Rows from block 4 of the text encoder, named by matrix and row number. Rows with one number belong to one attention dimension. Each number is 50 + 15 x the weight over its row's rms, rounded and kept within 0 to 99. All counts start at 0. After the name is the row's rms in percent of the matrix's.
# q: attention query (text_encoder.blocks.4.attn.q.weight, 256x256), inputs 172-255
# k: attention key (text_encoder.blocks.4.attn.k.weight, 256x256), inputs 172-255
q.192 102:55 37 34 56 40 41 73 54 50 58 50 36 73 41 71 35 45 52 47 46 54 48 70 36 48 13 52 28 32 51 50 46 60 43 62 39 42 84 37 42 65 82 43 39 35 27 42 56 56 45 66 40 47 40 57 57 38 39 55 41 63 67 42 28 48 57 47 49 14 50 53 39 72 61 65 57 51 33 71 77 44 48 44 44
k.192 097:52 39 39 56 53 36 14 66 47 50 50 37 37 32 42 65 68 40 35 68 46 32 43 54 22 71 38 48 65 57 49 55 47 42 44 83 34 45 46 53 34 36 64 53 71 64 61 58 31 38 43 64 36 40 41 73 81 44 56 68 25 42 79 55 96 60 62 54 81 48 48 73 37 57 64 27 50 58 33 27 58 47 43 38
q.193 102:55 50 55 30 47 66 10 47 55 46 44 60 53 35 22 41 52 52 54 62 14 65 35 55 33 58 52 64 61 46 51 35 31 70 47 41 56 31 74 68 26 46 56 68 55 62 60 60 63 62 25 57 59 50 69 65 54 36 33 39 59 64 69 49 79 44 38 41 83 34 47 76 27 44 61 38 50 85 34 33 45 47 71 51
k.193 104:39 57 75 49 56 80 82 31 54 53 50 72 58 49 37 25 59 72 63 40 45 59 47 46 49 24 54 29 28 57 53 66 41 45 39 07 43 58 57 44 48 41 60 49 39 26 58 60 86 58 56 48 61 47 37 52 26 63 37 26 47 26 29 51 27 49 59 58 45 33 40 29 35 58 37 61 52 58 86 33 54 65 55 51
q.194 115:45 45 48 10 49 61 08 54 52 33 25 64 58 39 26 54 54 67 57 54 42 61 53 57 22 56 64 65 42 62 47 27 47 60 23 38 51 30 73 55 36 41 38 53 64 80 52 60 62 38 30 63 62 56 55 66 51 50 17 60 55 41 64 46 76 67 45 39 90 29 46 61 46 53 57 37 52 77 46 37 46 63 56 55
k.194 103:48 65 63 39 58 81 78 42 54 52 49 86 70 67 32 40 48 67 77 57 54 63 62 51 50 21 37 50 32 50 33 56 38 39 52 04 44 70 55 36 47 52 68 42 38 44 44 50 78 45 57 67 47 30 62 42 31 61 31 24 42 30 16 51 37 64 43 78 33 43 45 45 43 50 50 63 49 45 94 39 53 66 55 62
q.195 116:49 54 57 64 41 33 84 42 39 79 77 51 22 58 37 35 37 38 50 73 33 43 46 35 69 57 55 41 49 25 71 55 40 60 79 56 51 37 35 48 51 47 69 52 50 34 58 60 78 70 48 49 34 43 41 42 31 48 60 21 71 38 34 41 41 53 33 72 11 44 45 48 54 58 23 48 63 32 52 44 46 53 50 11
k.195 113:40 46 26 46 31 46 36 32 73 58 30 04 66 25 71 68 41 43 47 39 50 30 56 49 33 61 49 67 70 37 52 50 52 59 50 77 44 59 51 45 30 66 56 66 58 30 37 57 18 61 49 33 56 62 39 59 73 64 55 96 46 71 73 46 68 46 56 30 57 54 46 69 45 65 43 43 53 40 34 60 69 53 75 61
q.196 111:52 67 23 42 30 55 27 40 73 35 46 35 86 42 79 44 55 54 38 42 70 48 27 46 41 47 60 47 69 49 43 57 61 49 44 53 54 80 43 35 40 74 21 62 35 47 35 39 40 47 46 25 64 53 50 62 50 42 47 78 36 81 68 58 51 40 54 40 43 41 47 65 60 56 50 50 60 52 48 68 68 55 60 73
k.196 112:40 45 72 64 57 40 66 46 36 39 66 69 18 55 23 35 73 55 55 71 31 68 53 44 84 64 43 32 38 61 59 39 42 50 57 46 71 31 28 61 60 35 73 31 58 59 70 52 83 69 51 62 43 36 50 47 37 29 63 18 56 24 30 60 43 50 46 72 37 47 53 28 77 41 62 37 59 62 49 24 24 44 61 28
q.197 107:39 36 69 36 59 71 15 63 42 39 39 47 21 31 15 48 45 56 57 64 25 44 42 76 44 74 59 74 58 41 64 33 40 61 46 58 70 23 71 58 36 34 52 61 58 63 52 64 66 61 48 65 69 58 42 67 58 47 13 56 58 41 68 65 66 43 20 52 74 31 55 70 31 46 45 33 60 91 46 33 54 56 60 50
k.197 106:40 62 72 47 55 65 77 31 54 65 51 68 67 70 41 40 45 76 65 64 38 58 56 37 48 37 38 30 41 48 34 63 45 48 46 05 47 69 56 53 52 51 64 45 28 39 51 48 87 49 39 44 53 42 64 39 43 68 36 40 59 33 25 62 39 50 54 60 36 42 49 37 25 54 39 82 51 47 65 42 54 81 62 77
q.198 091:37 50 18 78 64 29 53 59 54 43 40 49 59 78 44 69 66 49 48 52 66 54 69 48 71 39 36 29 53 51 40 43 51 21 24 65 18 65 55 37 77 42 64 49 60 43 52 46 16 39 72 66 44 30 42 51 53 51 52 54 42 28 41 43 32 50 68 44 67 55 37 24 41 44 42 65 50 65 32 41 35 37 26 48
k.198 098:52 44 23 53 57 30 29 53 61 43 37 55 31 53 79 65 26 31 30 61 69 48 39 57 65 51 67 69 65 52 48 39 37 33 53 95 85 55 64 52 44 69 16 50 56 72 59 42 37 37 58 45 63 67 34 49 43 37 52 64 56 69 73 47 40 44 56 14 52 43 49 73 75 58 51 31 26 48 27 89 32 45 50 55
q.199 078:41 62 66 67 39 25 63 48 67 56 75 62 13 75 54 49 52 21 41 44 45 63 30 60 64 58 48 46 46 51 78 63 48 71 45 58 57 26 30 27 52 28 55 60 68 61 61 43 53 61 47 63 46 45 40 37 41 58 71 33 60 27 69 75 26 32 43 70 35 57 57 69 74 42 44 49 29 36 37 42 49 49 44 35
k.199 089:60 36 48 73 59 33 47 60 48 52 48 39 46 77 81 55 22 47 54 24 54 20 55 53 74 67 75 73 51 35 43 47 59 52 65 70 79 54 73 43 61 80 31 55 65 65 48 52 42 61 51 27 55 65 50 21 43 26 74 73 58 59 55 32 53 26 48 17 37 57 48 50 68 54 37 34 29 37 56 69 36 30 50 52
q.200 096:40 67 43 61 30 36 75 29 35 66 46 51 69 65 62 52 36 31 50 31 81 56 52 27 53 29 41 20 43 51 43 59 60 47 68 57 51 63 51 24 57 61 20 42 36 24 58 47 33 50 64 51 56 60 56 52 46 41 86 46 63 70 38 41 28 45 81 39 30 78 37 45 67 38 50 54 41 10 62 75 33 47 43 60
k.200 092:68 46 26 51 59 36 14 55 60 42 62 44 26 29 36 81 48 24 43 41 58 36 43 56 31 66 38 51 57 65 49 43 70 29 51 82 42 38 39 63 47 52 50 47 73 60 40 62 25 56 62 47 45 39 53 48 77 35 67 78 49 49 85 40 59 39 36 32 52 49 49 68 61 39 64 15 38 50 35 49 58 22 54 20
q.201 100:35 68 19 36 52 35 30 48 59 65 48 42 63 64 66 56 80 48 41 50 64 50 30 79 62 67 25 54 43 59 54 62 47 64 20 54 32 52 56 45 46 39 62 53 70 50 41 44 43 39 43 53 55 59 49 61 76 64 49 67 39 27 72 85 63 57 66 64 78 57 39 76 43 19 36 40 66 51 31 43 57 48 50 79
k.201 097:57 45 49 57 61 37 72 47 40 32 75 50 28 72 56 52 30 42 42 54 64 61 56 58 88 38 55 35 43 33 60 61 41 34 66 48 91 53 46 48 65 47 43 44 33 64 71 39 72 52 36 49 43 56 39 26 19 22 57 46 54 67 35 34 26 19 39 49 24 56 61 46 71 32 39 45 47 53 49 67 29 46 45 41
q.202 083:60 27 68 06 47 82 15 56 54 35 53 61 46 09 46 66 16 73 40 68 38 39 52 33 32 52 57 80 49 48 60 33 46 69 42 45 64 48 77 56 38 44 48 54 42 72 81 50 59 40 32 60 55 41 59 43 41 42 12 40 42 53 61 28 80 64 21 30 58 44 68 69 41 57 66 43 41 64 51 35 53 41 56 47
k.202 096:30 66 60 36 59 76 56 40 44 68 47 61 81 57 32 38 64 68 87 63 27 59 63 31 33 43 28 26 39 46 30 43 41 60 45 12 38 50 55 49 46 59 78 58 25 35 49 62 65 43 49 60 56 31 50 44 50 61 29 50 46 37 27 57 38 55 49 65 40 37 44 49 32 55 32 82 53 46 78 39 68 67 44 75
q.203 076:46 60 74 69 51 47 70 39 55 38 54 78 42 74 64 42 43 64 32 52 54 83 60 54 78 43 68 54 47 40 40 42 38 38 48 36 67 49 48 36 68 69 30 48 47 53 36 35 43 45 57 61 55 60 59 52 46 34 40 32 58 46 22 69 40 44 73 52 60 58 47 13 72 29 38 54 39 48 52 77 20 64 48 47
k.203 079:89 55 28 61 56 45 29 74 41 48 42 42 70 71 73 50 61 47 41 27 54 44 49 67 48 45 61 62 58 62 55 44 86 30 59 91 22 50 42 38 56 54 33 30 83 69 24 60 43 57 64 38 37 64 50 32 89 32 53 55 50 70 67 34 54 32 56 42 51 35 31 52 44 56 61 45 35 58 54 67 48 26 40 53
q.204 094:59 54 43 80 31 38 56 45 41 57 53 69 74 58 75 44 54 56 33 30 64 50 51 48 77 27 50 37 31 52 25 57 63 50 51 45 48 68 39 28 60 59 21 38 49 40 38 27 45 52 71 49 45 59 56 59 42 52 74 49 36 56 44 50 38 35 71 46 38 69 50 38 81 31 56 59 42 21 69 78 48 57 43 53
k.204 093:70 27 45 54 55 16 08 69 41 37 64 45 29 60 55 64 44 39 28 33 50 51 35 53 30 64 47 75 53 51 61 53 61 43 63 91 57 40 38 51 64 56 39 30 61 69 37 36 19 52 65 64 45 62 37 55 59 19 70 55 32 68 67 41 75 44 54 26 69 57 46 56 46 37 76 17 31 53 38 58 49 36 25 50
q.205 115:59 62 24 62 48 50 59 57 54 34 41 36 85 66 82 48 43 47 52 34 84 47 72 30 41 22 51 24 38 56 16 54 67 27 52 38 40 76 34 35 52 77 34 49 33 43 47 54 39 34 72 19 58 59 49 54 32 36 71 52 51 72 42 28 36 43 76 29 18 53 57 28 52 57 54 66 56 30 69 69 54 62 42 66
k.205 105:58 32 34 57 56 42 20 52 52 48 61 39 26 27 30 74 48 42 44 63 38 54 41 66 32 59 49 51 70 65 67 39 43 55 51 73 48 37 49 65 44 40 51 37 83 80 45 36 39 40 60 62 43 63 58 48 63 39 56 36 26 63 68 54 69 63 51 52 68 48 51 54 45 50 73 31 44 63 25 39 49 40 43 30
q.206 104:38 58 49 74 40 34 81 42 37 82 77 52 49 65 49 46 63 48 64 55 61 30 63 42 60 52 38 35 62 36 58 60 51 58 63 51 37 45 41 39 59 45 63 51 50 31 52 41 40 59 54 55 35 39 33 27 34 65 89 48 72 42 52 39 34 51 68 71 16 69 33 37 57 43 45 48 56 25 51 56 40 32 58 40
k.206 100:66 56 21 68 30 25 23 44 51 31 49 24 50 36 57 59 38 35 34 36 55 35 42 55 55 64 67 72 78 45 68 59 43 58 42 94 52 32 59 61 44 57 41 42 70 58 62 50 06 64 30 27 60 55 46 46 66 45 48 87 57 66 85 57 62 30 43 27 59 54 52 64 75 63 51 40 33 32 22 74 65 35 58 49
q.207 097:54 52 40 58 52 40 30 49 65 71 57 34 40 61 52 59 78 35 40 60 57 45 18 66 43 71 33 51 71 64 61 53 58 60 39 49 45 45 50 54 57 48 78 64 83 51 42 49 33 56 32 68 45 47 52 62 68 68 60 67 45 22 71 87 44 47 64 64 75 42 39 61 43 42 32 40 58 56 24 36 43 62 48 60
k.207 107:39 61 69 75 46 42 73 47 47 51 68 53 29 55 53 65 43 47 33 54 67 51 55 35 76 43 52 55 49 35 53 62 44 51 49 49 83 55 67 46 41 56 27 41 41 56 54 48 62 56 50 37 59 68 30 37 05 43 59 41 69 58 48 41 31 40 50 38 22 64 55 43 99 57 49 57 43 33 41 86 36 31 63 35
q.208 095:83 20 55 65 50 34 44 40 41 26 84 74 50 51 65 57 40 33 52 47 47 58 24 41 42 74 39 40 75 50 66 49 63 50 52 50 46 47 59 59 41 36 48 41 52 66 48 35 36 57 38 52 33 61 60 49 55 54 67 68 28 75 59 39 52 42 37 63 25 60 57 48 48 17 48 34 43 33 38 63 68 57 39 26
k.208 093:26 65 45 47 45 61 55 64 43 63 20 48 18 33 36 44 58 72 59 75 19 60 72 74 50 48 60 45 44 53 54 49 18 56 19 40 49 54 33 66 58 44 60 54 37 47 39 69 46 46 47 48 81 43 60 64 44 62 44 35 69 31 33 62 57 59 61 38 71 74 56 54 47 42 63 62 46 44 32 27 51 45 69 80
q.209 101:49 56 70 50 43 49 46 34 86 07 55 29 69 51 81 38 30 70 41 27 69 56 59 37 40 19 55 51 51 47 55 48 36 80 36 54 59 52 71 68 42 72 11 57 27 56 33 43 66 62 53 34 75 63 60 49 37 43 26 89 52 65 36 81 52 35 32 15 50 55 51 57 67 50 63 67 37 43 83 56 43 62 47 63
k.209 099:61 55 53 45 58 60 59 40 16 47 55 64 44 23 41 42 68 56 44 55 33 33 67 19 67 48 51 59 49 32 50 71 53 46 60 41 61 67 39 38 40 55 49 50 37 56 76 68 68 47 33 54 39 43 44 68 47 45 60 32 42 52 55 19 59 59 58 67 19 43 54 46 42 60 52 54 73 44 40 48 70 38 66 53
q.210 108:39 67 57 39 47 58 63 42 36 74 38 49 56 33 28 30 60 65 58 36 27 33 66 59 45 47 64 60 22 31 47 59 41 54 44 34 69 67 50 52 58 55 46 54 33 44 51 86 69 45 67 41 71 34 47 66 30 38 47 44 87 42 50 34 46 68 39 42 71 55 37 63 34 87 63 52 70 56 53 48 65 38 50 69
k.210 112:67 37 60 44 59 53 48 54 42 50 83 58 64 47 90 40 32 39 44 35 54 51 52 28 52 48 56 63 71 54 56 55 66 50 80 53 51 57 76 09 51 65 28 53 43 58 47 31 57 35 37 42 24 59 54 53 34 53 47 50 35 80 57 43 60 40 52 66 27 30 72 58 45 55 30 54 64 34 59 64 38 72 59 52
q.211 124:58 46 50 72 38 32 35 39 68 31 79 37 63 55 84 47 56 47 19 35 69 60 45 58 54 41 60 48 56 44 45 51 47 64 66 66 68 53 60 62 24 70 09 51 41 44 40 26 45 58 33 40 61 68 55 58 50 48 52 88 45 70 62 66 46 42 61 34 41 56 40 61 64 47 42 40 20 25 70 71 50 52 44 58
k.211 125:32 65 48 54 43 50 64 42 22 76 26 44 43 39 27 49 66 55 48 64 27 22 61 31 33 48 52 51 33 36 47 67 34 52 41 34 47 61 35 42 62 69 59 55 32 46 61 86 32 25 57 53 71 29 40 61 48 51 61 31 81 30 51 37 64 78 53 59 46 54 45 61 26 75 59 63 72 56 37 45 61 35 72 73
q.212 100:42 63 46 50 53 53 46 55 68 00 52 45 69 47 77 57 46 73 39 37 69 85 44 57 46 35 56 32 31 53 49 41 38 75 37 42 67 47 43 68 36 78 00 34 41 58 48 43 59 64 42 20 76 67 43 49 40 30 38 59 55 66 34 82 40 42 40 20 54 61 67 46 77 31 53 62 25 29 75 56 41 56 50 61
k.212 098:54 52 30 31 46 61 54 59 19 50 63 33 55 39 52 28 49 64 48 67 50 45 45 27 58 32 45 52 49 32 38 40 60 43 70 56 35 66 29 43 58 48 56 58 37 44 50 70 43 40 34 50 41 22 28 39 49 49 47 27 54 63 76 11 54 58 60 59 22 50 54 57 40 79 60 53 75 47 41 56 62 30 48 31
q.213 086:31 84 64 61 48 55 52 62 64 51 36 46 49 70 63 41 43 60 09 48 49 55 55 63 59 46 70 65 44 26 59 78 26 75 46 52 74 44 58 58 39 52 22 73 55 44 47 47 60 58 42 42 76 47 52 47 27 31 35 53 51 56 57 64 37 25 38 18 64 52 52 43 53 60 55 62 28 60 60 75 34 38 37 48
k.213 082:62 61 34 81 55 44 66 60 25 44 52 44 71 33 38 42 40 36 50 25 55 31 55 42 21 48 50 49 42 33 42 46 69 38 64 58 37 46 47 62 50 63 54 55 46 57 44 74 32 51 47 30 42 58 43 46 64 50 85 46 34 69 40 28 43 58 54 55 30 38 31 37 47 61 53 57 55 47 50 54 61 39 43 39
q.214 086:49 63 55 50 41 62 46 38 51 68 17 40 49 31 34 42 63 76 60 44 25 40 69 42 38 55 56 50 25 32 38 38 38 70 51 32 49 62 54 47 63 56 46 64 54 45 45 89 66 60 44 20 80 25 46 71 36 37 33 38 78 26 53 55 39 75 52 63 78 60 28 47 48 65 61 56 73 64 48 52 46 46 66 68
k.214 095:59 50 56 42 61 48 61 40 49 30 80 47 67 59 90 27 27 44 46 56 67 51 74 34 48 35 50 59 74 37 65 59 62 52 69 45 52 44 63 27 51 50 39 57 51 64 66 20 43 57 31 51 27 61 65 67 53 47 50 62 38 59 55 52 71 44 42 63 34 28 60 47 50 42 42 63 53 50 53 85 56 67 67 66
q.215 122:29 67 52 58 34 32 42 48 53 63 75 37 64 80 66 53 64 49 27 37 59 57 49 50 65 43 56 67 56 39 38 67 36 82 50 73 78 51 56 42 35 84 11 66 48 35 25 40 49 56 40 39 79 61 55 54 35 31 40 73 46 60 59 57 43 42 67 39 65 69 53 52 53 48 51 66 28 36 83 83 32 34 47 69
k.215 121:62 59 40 54 35 33 66 57 35 82 28 25 44 48 41 34 47 34 46 37 50 08 48 42 28 41 62 33 34 25 62 62 73 41 65 57 29 64 48 30 62 50 52 60 51 53 60 63 26 37 64 35 42 46 41 42 56 45 78 45 72 42 70 21 55 66 66 65 48 58 42 48 31 68 53 38 58 46 51 50 71 22 44 62
q.216 094:81 39 70 59 40 43 34 31 53 21 83 60 65 65 80 61 38 43 50 43 76 51 47 40 43 44 53 56 67 62 59 49 51 54 67 74 45 42 64 42 24 51 13 35 47 57 48 18 46 55 40 44 26 79 65 39 55 60 41 77 26 68 44 60 59 43 65 35 36 56 50 45 66 29 44 53 36 21 53 60 40 53 40 42
k.216 094:32 78 31 35 60 50 71 46 39 75 14 39 34 29 18 54 72 48 42 73 30 44 42 42 32 50 48 27 45 61 43 54 43 42 32 40 35 67 14 67 75 66 54 59 49 49 52 67 36 55 72 46 63 28 44 68 40 42 58 25 71 34 57 37 41 72 54 56 56 47 49 37 39 63 74 60 51 47 44 29 48 46 63 59
q.217 114:57 34 59 58 42 43 43 42 49 28 59 45 72 56 97 52 40 43 38 41 57 56 42 48 42 28 58 56 53 70 49 55 30 57 65 53 54 37 77 61 25 74 23 52 40 49 42 10 32 69 33 30 60 65 71 55 45 51 43 88 33 65 45 79 53 52 61 29 47 52 58 55 67 36 34 55 20 22 71 78 49 60 54 55
k.217 106:39 55 29 36 44 67 56 53 24 59 29 45 40 34 32 29 78 63 61 60 34 26 43 44 62 53 53 37 28 35 54 58 42 33 37 25 48 70 36 47 64 52 78 53 55 46 65 65 47 46 54 57 67 27 31 63 53 44 63 30 55 44 70 42 49 82 51 69 59 52 40 60 46 65 63 52 72 65 31 51 71 44 67 74
q.218 129:37 61 51 56 37 32 42 51 61 25 62 51 74 77 87 51 39 50 23 40 61 65 43 56 52 39 50 53 45 46 47 54 41 71 62 63 67 48 60 59 37 75 12 43 37 47 33 20 54 55 52 36 72 73 57 60 46 33 42 68 44 77 43 80 42 48 61 30 44 61 57 48 58 38 37 68 27 24 69 79 30 48 57 65
k.218 131:61 65 40 49 37 55 62 56 26 83 29 28 42 38 35 41 71 40 43 52 49 12 49 41 27 47 57 47 35 38 49 62 63 38 52 36 51 61 29 49 62 43 63 63 56 43 59 87 38 34 54 40 42 38 24 57 59 45 73 36 66 49 59 20 64 71 52 57 53 61 36 47 40 56 57 52 66 48 37 47 75 22 61 53
q.219 095:21 75 40 26 50 58 64 74 46 66 20 56 32 53 32 54 48 64 46 44 41 61 73 59 53 43 63 50 35 52 52 47 37 52 26 41 44 44 42 46 81 59 44 47 30 31 64 73 55 44 60 57 73 37 55 43 29 48 52 36 68 24 28 53 34 60 52 45 53 48 49 57 52 58 63 59 58 77 37 33 33 43 49 77
k.219 093:70 25 40 61 52 37 26 42 55 45 71 45 55 57 78 41 32 39 29 26 71 54 47 36 39 55 43 59 79 49 54 46 78 42 81 57 48 46 62 50 32 43 29 36 47 63 45 29 52 48 55 49 24 54 57 30 69 44 53 75 36 75 40 41 29 19 35 52 20 43 55 54 46 57 38 33 31 40 51 78 38 58 34 37
q.220 112:78 43 47 47 45 49 44 37 40 66 54 62 23 39 26 52 62 30 58 57 24 31 31 53 42 79 36 51 46 47 57 54 64 33 44 37 44 51 42 37 52 36 84 51 70 64 74 72 47 49 58 78 12 35 39 40 74 50 51 27 61 26 79 32 49 55 34 73 42 53 50 60 37 58 59 22 58 65 26 39 61 35 55 39
k.220 109:40 55 67 34 61 41 46 52 75 35 52 56 42 39 67 48 21 44 61 50 35 79 75 73 43 57 62 53 46 54 56 46 31 76 40 51 49 38 75 54 45 58 39 56 44 50 46 40 47 64 33 49 49 59 65 63 52 62 52 57 43 49 23 64 46 38 50 25 58 51 62 38 68 39 56 76 43 47 66 40 36 76 71 59
q.221 083:54 71 51 48 15 40 39 35 38 80 55 41 64 57 42 60 67 59 30 46 49 25 33 59 62 62 40 47 44 29 41 65 48 56 52 70 76 56 45 38 41 55 75 80 66 37 44 39 46 64 53 49 60 37 29 34 59 30 62 59 74 32 81 72 60 59 47 58 50 65 50 72 46 50 21 46 47 47 55 59 45 27 60 55
k.221 082:43 41 48 65 59 20 44 53 43 49 22 49 52 50 56 57 41 35 63 38 52 47 59 43 20 49 48 65 48 49 61 41 44 41 58 60 33 43 82 55 60 63 42 41 54 48 60 52 22 48 41 37 67 57 45 35 63 64 81 58 75 68 56 43 75 56 65 52 72 51 35 47 39 45 45 44 48 29 71 59 50 66 57 49
q.222 078:77 23 60 28 61 68 48 62 46 15 53 43 68 54 46 59 47 58 55 28 54 46 54 24 49 61 51 20 50 63 52 45 54 52 56 32 55 68 54 62 54 50 40 46 27 68 54 34 69 51 62 30 37 45 60 55 47 27 37 74 58 66 45 69 45 41 43 36 36 55 43 38 76 38 66 46 48 60 46 50 65 51 33 68
k.222 084:48 65 59 18 54 60 52 48 34 57 45 69 32 42 54 30 62 57 60 49 23 73 69 52 80 53 55 43 55 40 40 51 49 61 64 55 59 47 53 17 58 48 50 71 12 69 61 47 69 44 39 43 37 29 51 71 49 68 29 32 28 50 35 45 51 29 42 73 22 36 87 44 53 60 63 70 72 62 49 51 39 74 69 54
q.223 112:43 69 46 56 45 37 42 32 51 31 60 43 71 58 65 33 40 60 22 33 51 60 36 57 48 42 59 56 49 54 40 52 25 65 45 55 75 58 43 54 25 79 17 50 45 44 29 32 48 59 53 29 86 65 46 52 45 34 48 69 41 63 55 65 48 44 58 24 53 71 50 59 54 50 62 66 22 31 73 74 33 37 50 64
k.223 108:65 50 34 39 49 49 76 63 04 75 27 51 38 36 40 39 59 43 54 50 33 34 50 34 49 47 57 42 42 40 56 74 62 34 51 46 51 56 35 40 53 61 47 56 41 44 69 66 55 28 50 39 32 43 29 60 41 54 71 25 64 60 68 14 73 54 51 64 34 53 58 55 43 68 60 41 73 54 41 57 72 40 56 53
q.224 108:83 47 51 40 41 67 13 45 27 32 67 42 64 40 63 40 34 57 60 59 43 27 57 33 30 42 74 35 58 53 54 31 42 51 51 47 51 39 39 49 19 40 12 50 45 59 50 11 50 24 47 39 47 49 51 59 58 17 40 50 44 95 60 37 68 66 24 44 48 41 53 75 50 48 77 43 28 55 50 53 63 53 48 64
k.224 102:27 46 38 15 60 72 76 57 39 46 33 58 49 41 66 67 55 76 31 49 62 59 56 62 60 34 28 56 28 61 32 43 54 44 42 22 38 63 58 33 61 57 72 65 43 48 52 71 72 54 48 57 49 43 42 40 59 60 22 57 45 31 41 32 43 43 61 63 55 36 57 40 48 63 39 70 78 80 56 56 49 68 50 47
q.225 106:74 38 53 50 53 60 37 51 48 27 67 37 69 54 84 57 10 51 54 35 65 55 49 40 49 49 67 27 91 60 64 34 57 33 67 50 47 61 57 37 38 39 23 35 57 59 49 03 50 46 61 47 28 64 60 43 43 42 42 56 36 81 37 54 58 24 36 24 35 50 56 60 82 46 40 45 23 45 48 63 70 64 44 46
k.225 108:19 76 27 23 54 78 46 59 53 59 46 55 34 46 24 71 68 63 11 60 56 49 45 64 75 65 45 42 33 55 39 34 43 52 29 48 50 46 59 44 71 49 48 57 46 69 60 72 70 46 50 72 72 42 28 51 53 30 35 31 47 32 46 62 41 64 70 44 50 61 69 31 57 56 53 66 48 82 51 56 45 49 65 55
q.226 124:16 73 60 59 44 49 83 50 42 78 24 56 38 63 38 37 68 49 46 46 46 66 79 65 65 41 46 58 28 51 52 58 51 60 48 46 49 56 54 50 66 52 82 58 40 36 45 90 73 60 45 39 64 31 45 54 27 72 51 32 68 25 29 56 28 59 62 56 50 58 42 32 40 58 38 62 73 69 64 51 45 33 47 40
k.226 120:83 38 64 83 44 25 31 39 56 33 75 62 50 53 58 55 43 25 72 50 35 44 38 34 54 61 44 39 76 54 71 66 45 65 66 56 52 43 48 56 44 55 51 25 55 38 44 24 36 64 50 51 39 71 50 62 47 41 59 81 39 61 65 56 57 36 23 49 39 60 60 65 62 35 61 25 23 23 53 53 54 44 46 46
q.227 100:47 58 53 50 45 57 33 67 52 58 28 49 47 52 50 41 71 51 47 73 33 69 51 73 45 59 67 71 21 41 31 43 27 55 47 57 45 26 32 67 57 48 47 59 52 69 48 40 44 32 51 55 69 41 39 49 77 35 41 68 46 36 70 57 68 57 56 40 70 43 36 52 23 42 73 38 38 61 63 56 45 35 44 66
k.227 100:55 35 69 77 41 42 80 37 41 59 43 40 67 48 83 44 25 37 74 44 55 38 68 35 53 32 56 60 48 53 67 47 63 39 60 25 62 63 79 15 33 53 64 55 20 42 58 67 46 61 17 45 50 61 45 34 42 62 65 50 73 62 51 23 65 36 50 62 34 55 42 69 37 69 16 59 69 28 44 46 59 63 55 65
q.228 079:51 61 30 46 52 41 66 58 45 42 68 30 65 48 54 32 32 68 47 47 65 53 53 13 27 33 73 26 52 41 45 44 79 29 56 50 39 42 57 31 22 47 26 48 27 17 32 57 31 24 50 32 46 40 66 56 22 44 48 54 64 76 37 43 55 54 22 43 45 37 57 62 64 58 51 61 44 45 44 49 49 58 52 60
k.228 074:57 51 39 43 62 61 42 70 47 36 65 61 58 53 21 80 57 67 27 78 44 65 19 53 51 82 20 26 32 60 24 50 60 59 30 43 36 68 50 54 74 38 49 39 47 65 46 58 74 64 53 52 52 46 37 59 78 56 29 34 35 35 54 42 45 64 34 64 49 56 68 38 53 47 58 37 43 63 46 18 39 47 38 35
q.229 110:19 74 57 42 58 47 54 38 47 55 26 37 41 40 28 25 70 60 56 56 33 42 80 36 41 45 63 36 23 51 22 66 35 64 48 60 51 48 26 57 65 52 52 59 35 34 45 79 45 25 50 42 63 16 45 57 34 31 37 59 61 65 63 47 62 66 57 49 61 54 25 53 53 81 64 67 43 61 56 52 42 45 51 78
k.229 101:69 20 60 68 51 51 38 32 65 40 79 42 74 51 74 48 26 53 62 54 57 34 53 36 50 38 24 43 64 49 60 51 65 53 64 49 45 75 51 42 40 35 59 31 55 35 47 45 60 59 63 40 09 51 37 43 52 77 45 80 41 38 44 46 41 33 33 73 38 43 61 47 45 45 34 28 68 44 42 49 75 71 42 51
q.230 108:32 63 66 53 51 41 77 49 52 88 37 54 42 54 43 46 72 64 62 50 45 53 47 68 54 61 31 65 28 46 55 76 37 47 45 40 44 59 51 50 63 46 91 62 43 27 57 79 63 52 54 59 58 29 33 45 41 75 64 27 57 14 27 62 45 53 79 62 49 67 33 24 34 50 25 60 86 65 47 38 47 37 48 53
k.230 107:78 47 46 68 46 30 27 45 63 36 56 38 53 74 64 36 50 32 63 53 51 44 51 42 40 56 55 57 76 33 64 73 48 64 64 73 56 40 47 73 41 47 37 42 68 46 37 27 28 58 71 51 44 68 68 54 51 53 49 76 65 73 56 71 70 50 21 30 54 59 35 48 53 46 50 22 30 26 58 45 67 47 46 69
q.231 131:91 26 48 73 45 46 40 54 60 29 82 59 47 59 75 73 41 28 38 39 67 63 16 62 60 55 51 53 84 54 56 34 63 40 47 62 57 52 66 46 42 40 30 28 67 64 44 11 50 73 55 53 34 81 56 50 55 55 59 69 27 70 51 65 57 35 37 36 36 61 72 55 57 21 45 47 31 33 34 66 45 57 36 47
k.231 121:30 72 47 43 30 40 57 54 41 73 28 48 41 29 24 44 50 63 35 44 56 52 65 60 33 35 65 59 33 54 43 24 47 39 33 51 62 42 49 60 57 64 46 68 48 72 72 85 41 37 46 42 86 47 41 55 54 44 54 05 65 47 45 25 55 58 71 48 55 53 37 45 54 67 60 63 46 64 43 46 52 35 52 51
q.232 124:96 30 42 56 62 39 27 54 47 34 72 56 51 41 78 58 28 47 52 48 65 53 28 47 49 50 40 52 88 65 59 32 51 35 59 46 52 42 56 45 20 46 24 35 60 70 50 08 44 52 51 54 35 78 62 40 58 51 47 68 26 77 60 47 61 34 30 35 31 38 63 49 58 35 55 40 33 42 55 66 53 65 37 51
k.232 121:16 79 50 19 43 71 55 61 34 64 34 56 33 40 33 49 62 61 17 50 45 49 67 64 45 40 60 57 41 61 20 30 49 36 21 43 54 50 52 53 67 52 49 67 36 72 55 74 78 41 33 64 76 49 48 57 54 43 31 14 47 36 36 48 43 52 60 46 57 42 44 34 47 57 68 76 55 73 38 48 44 45 63 36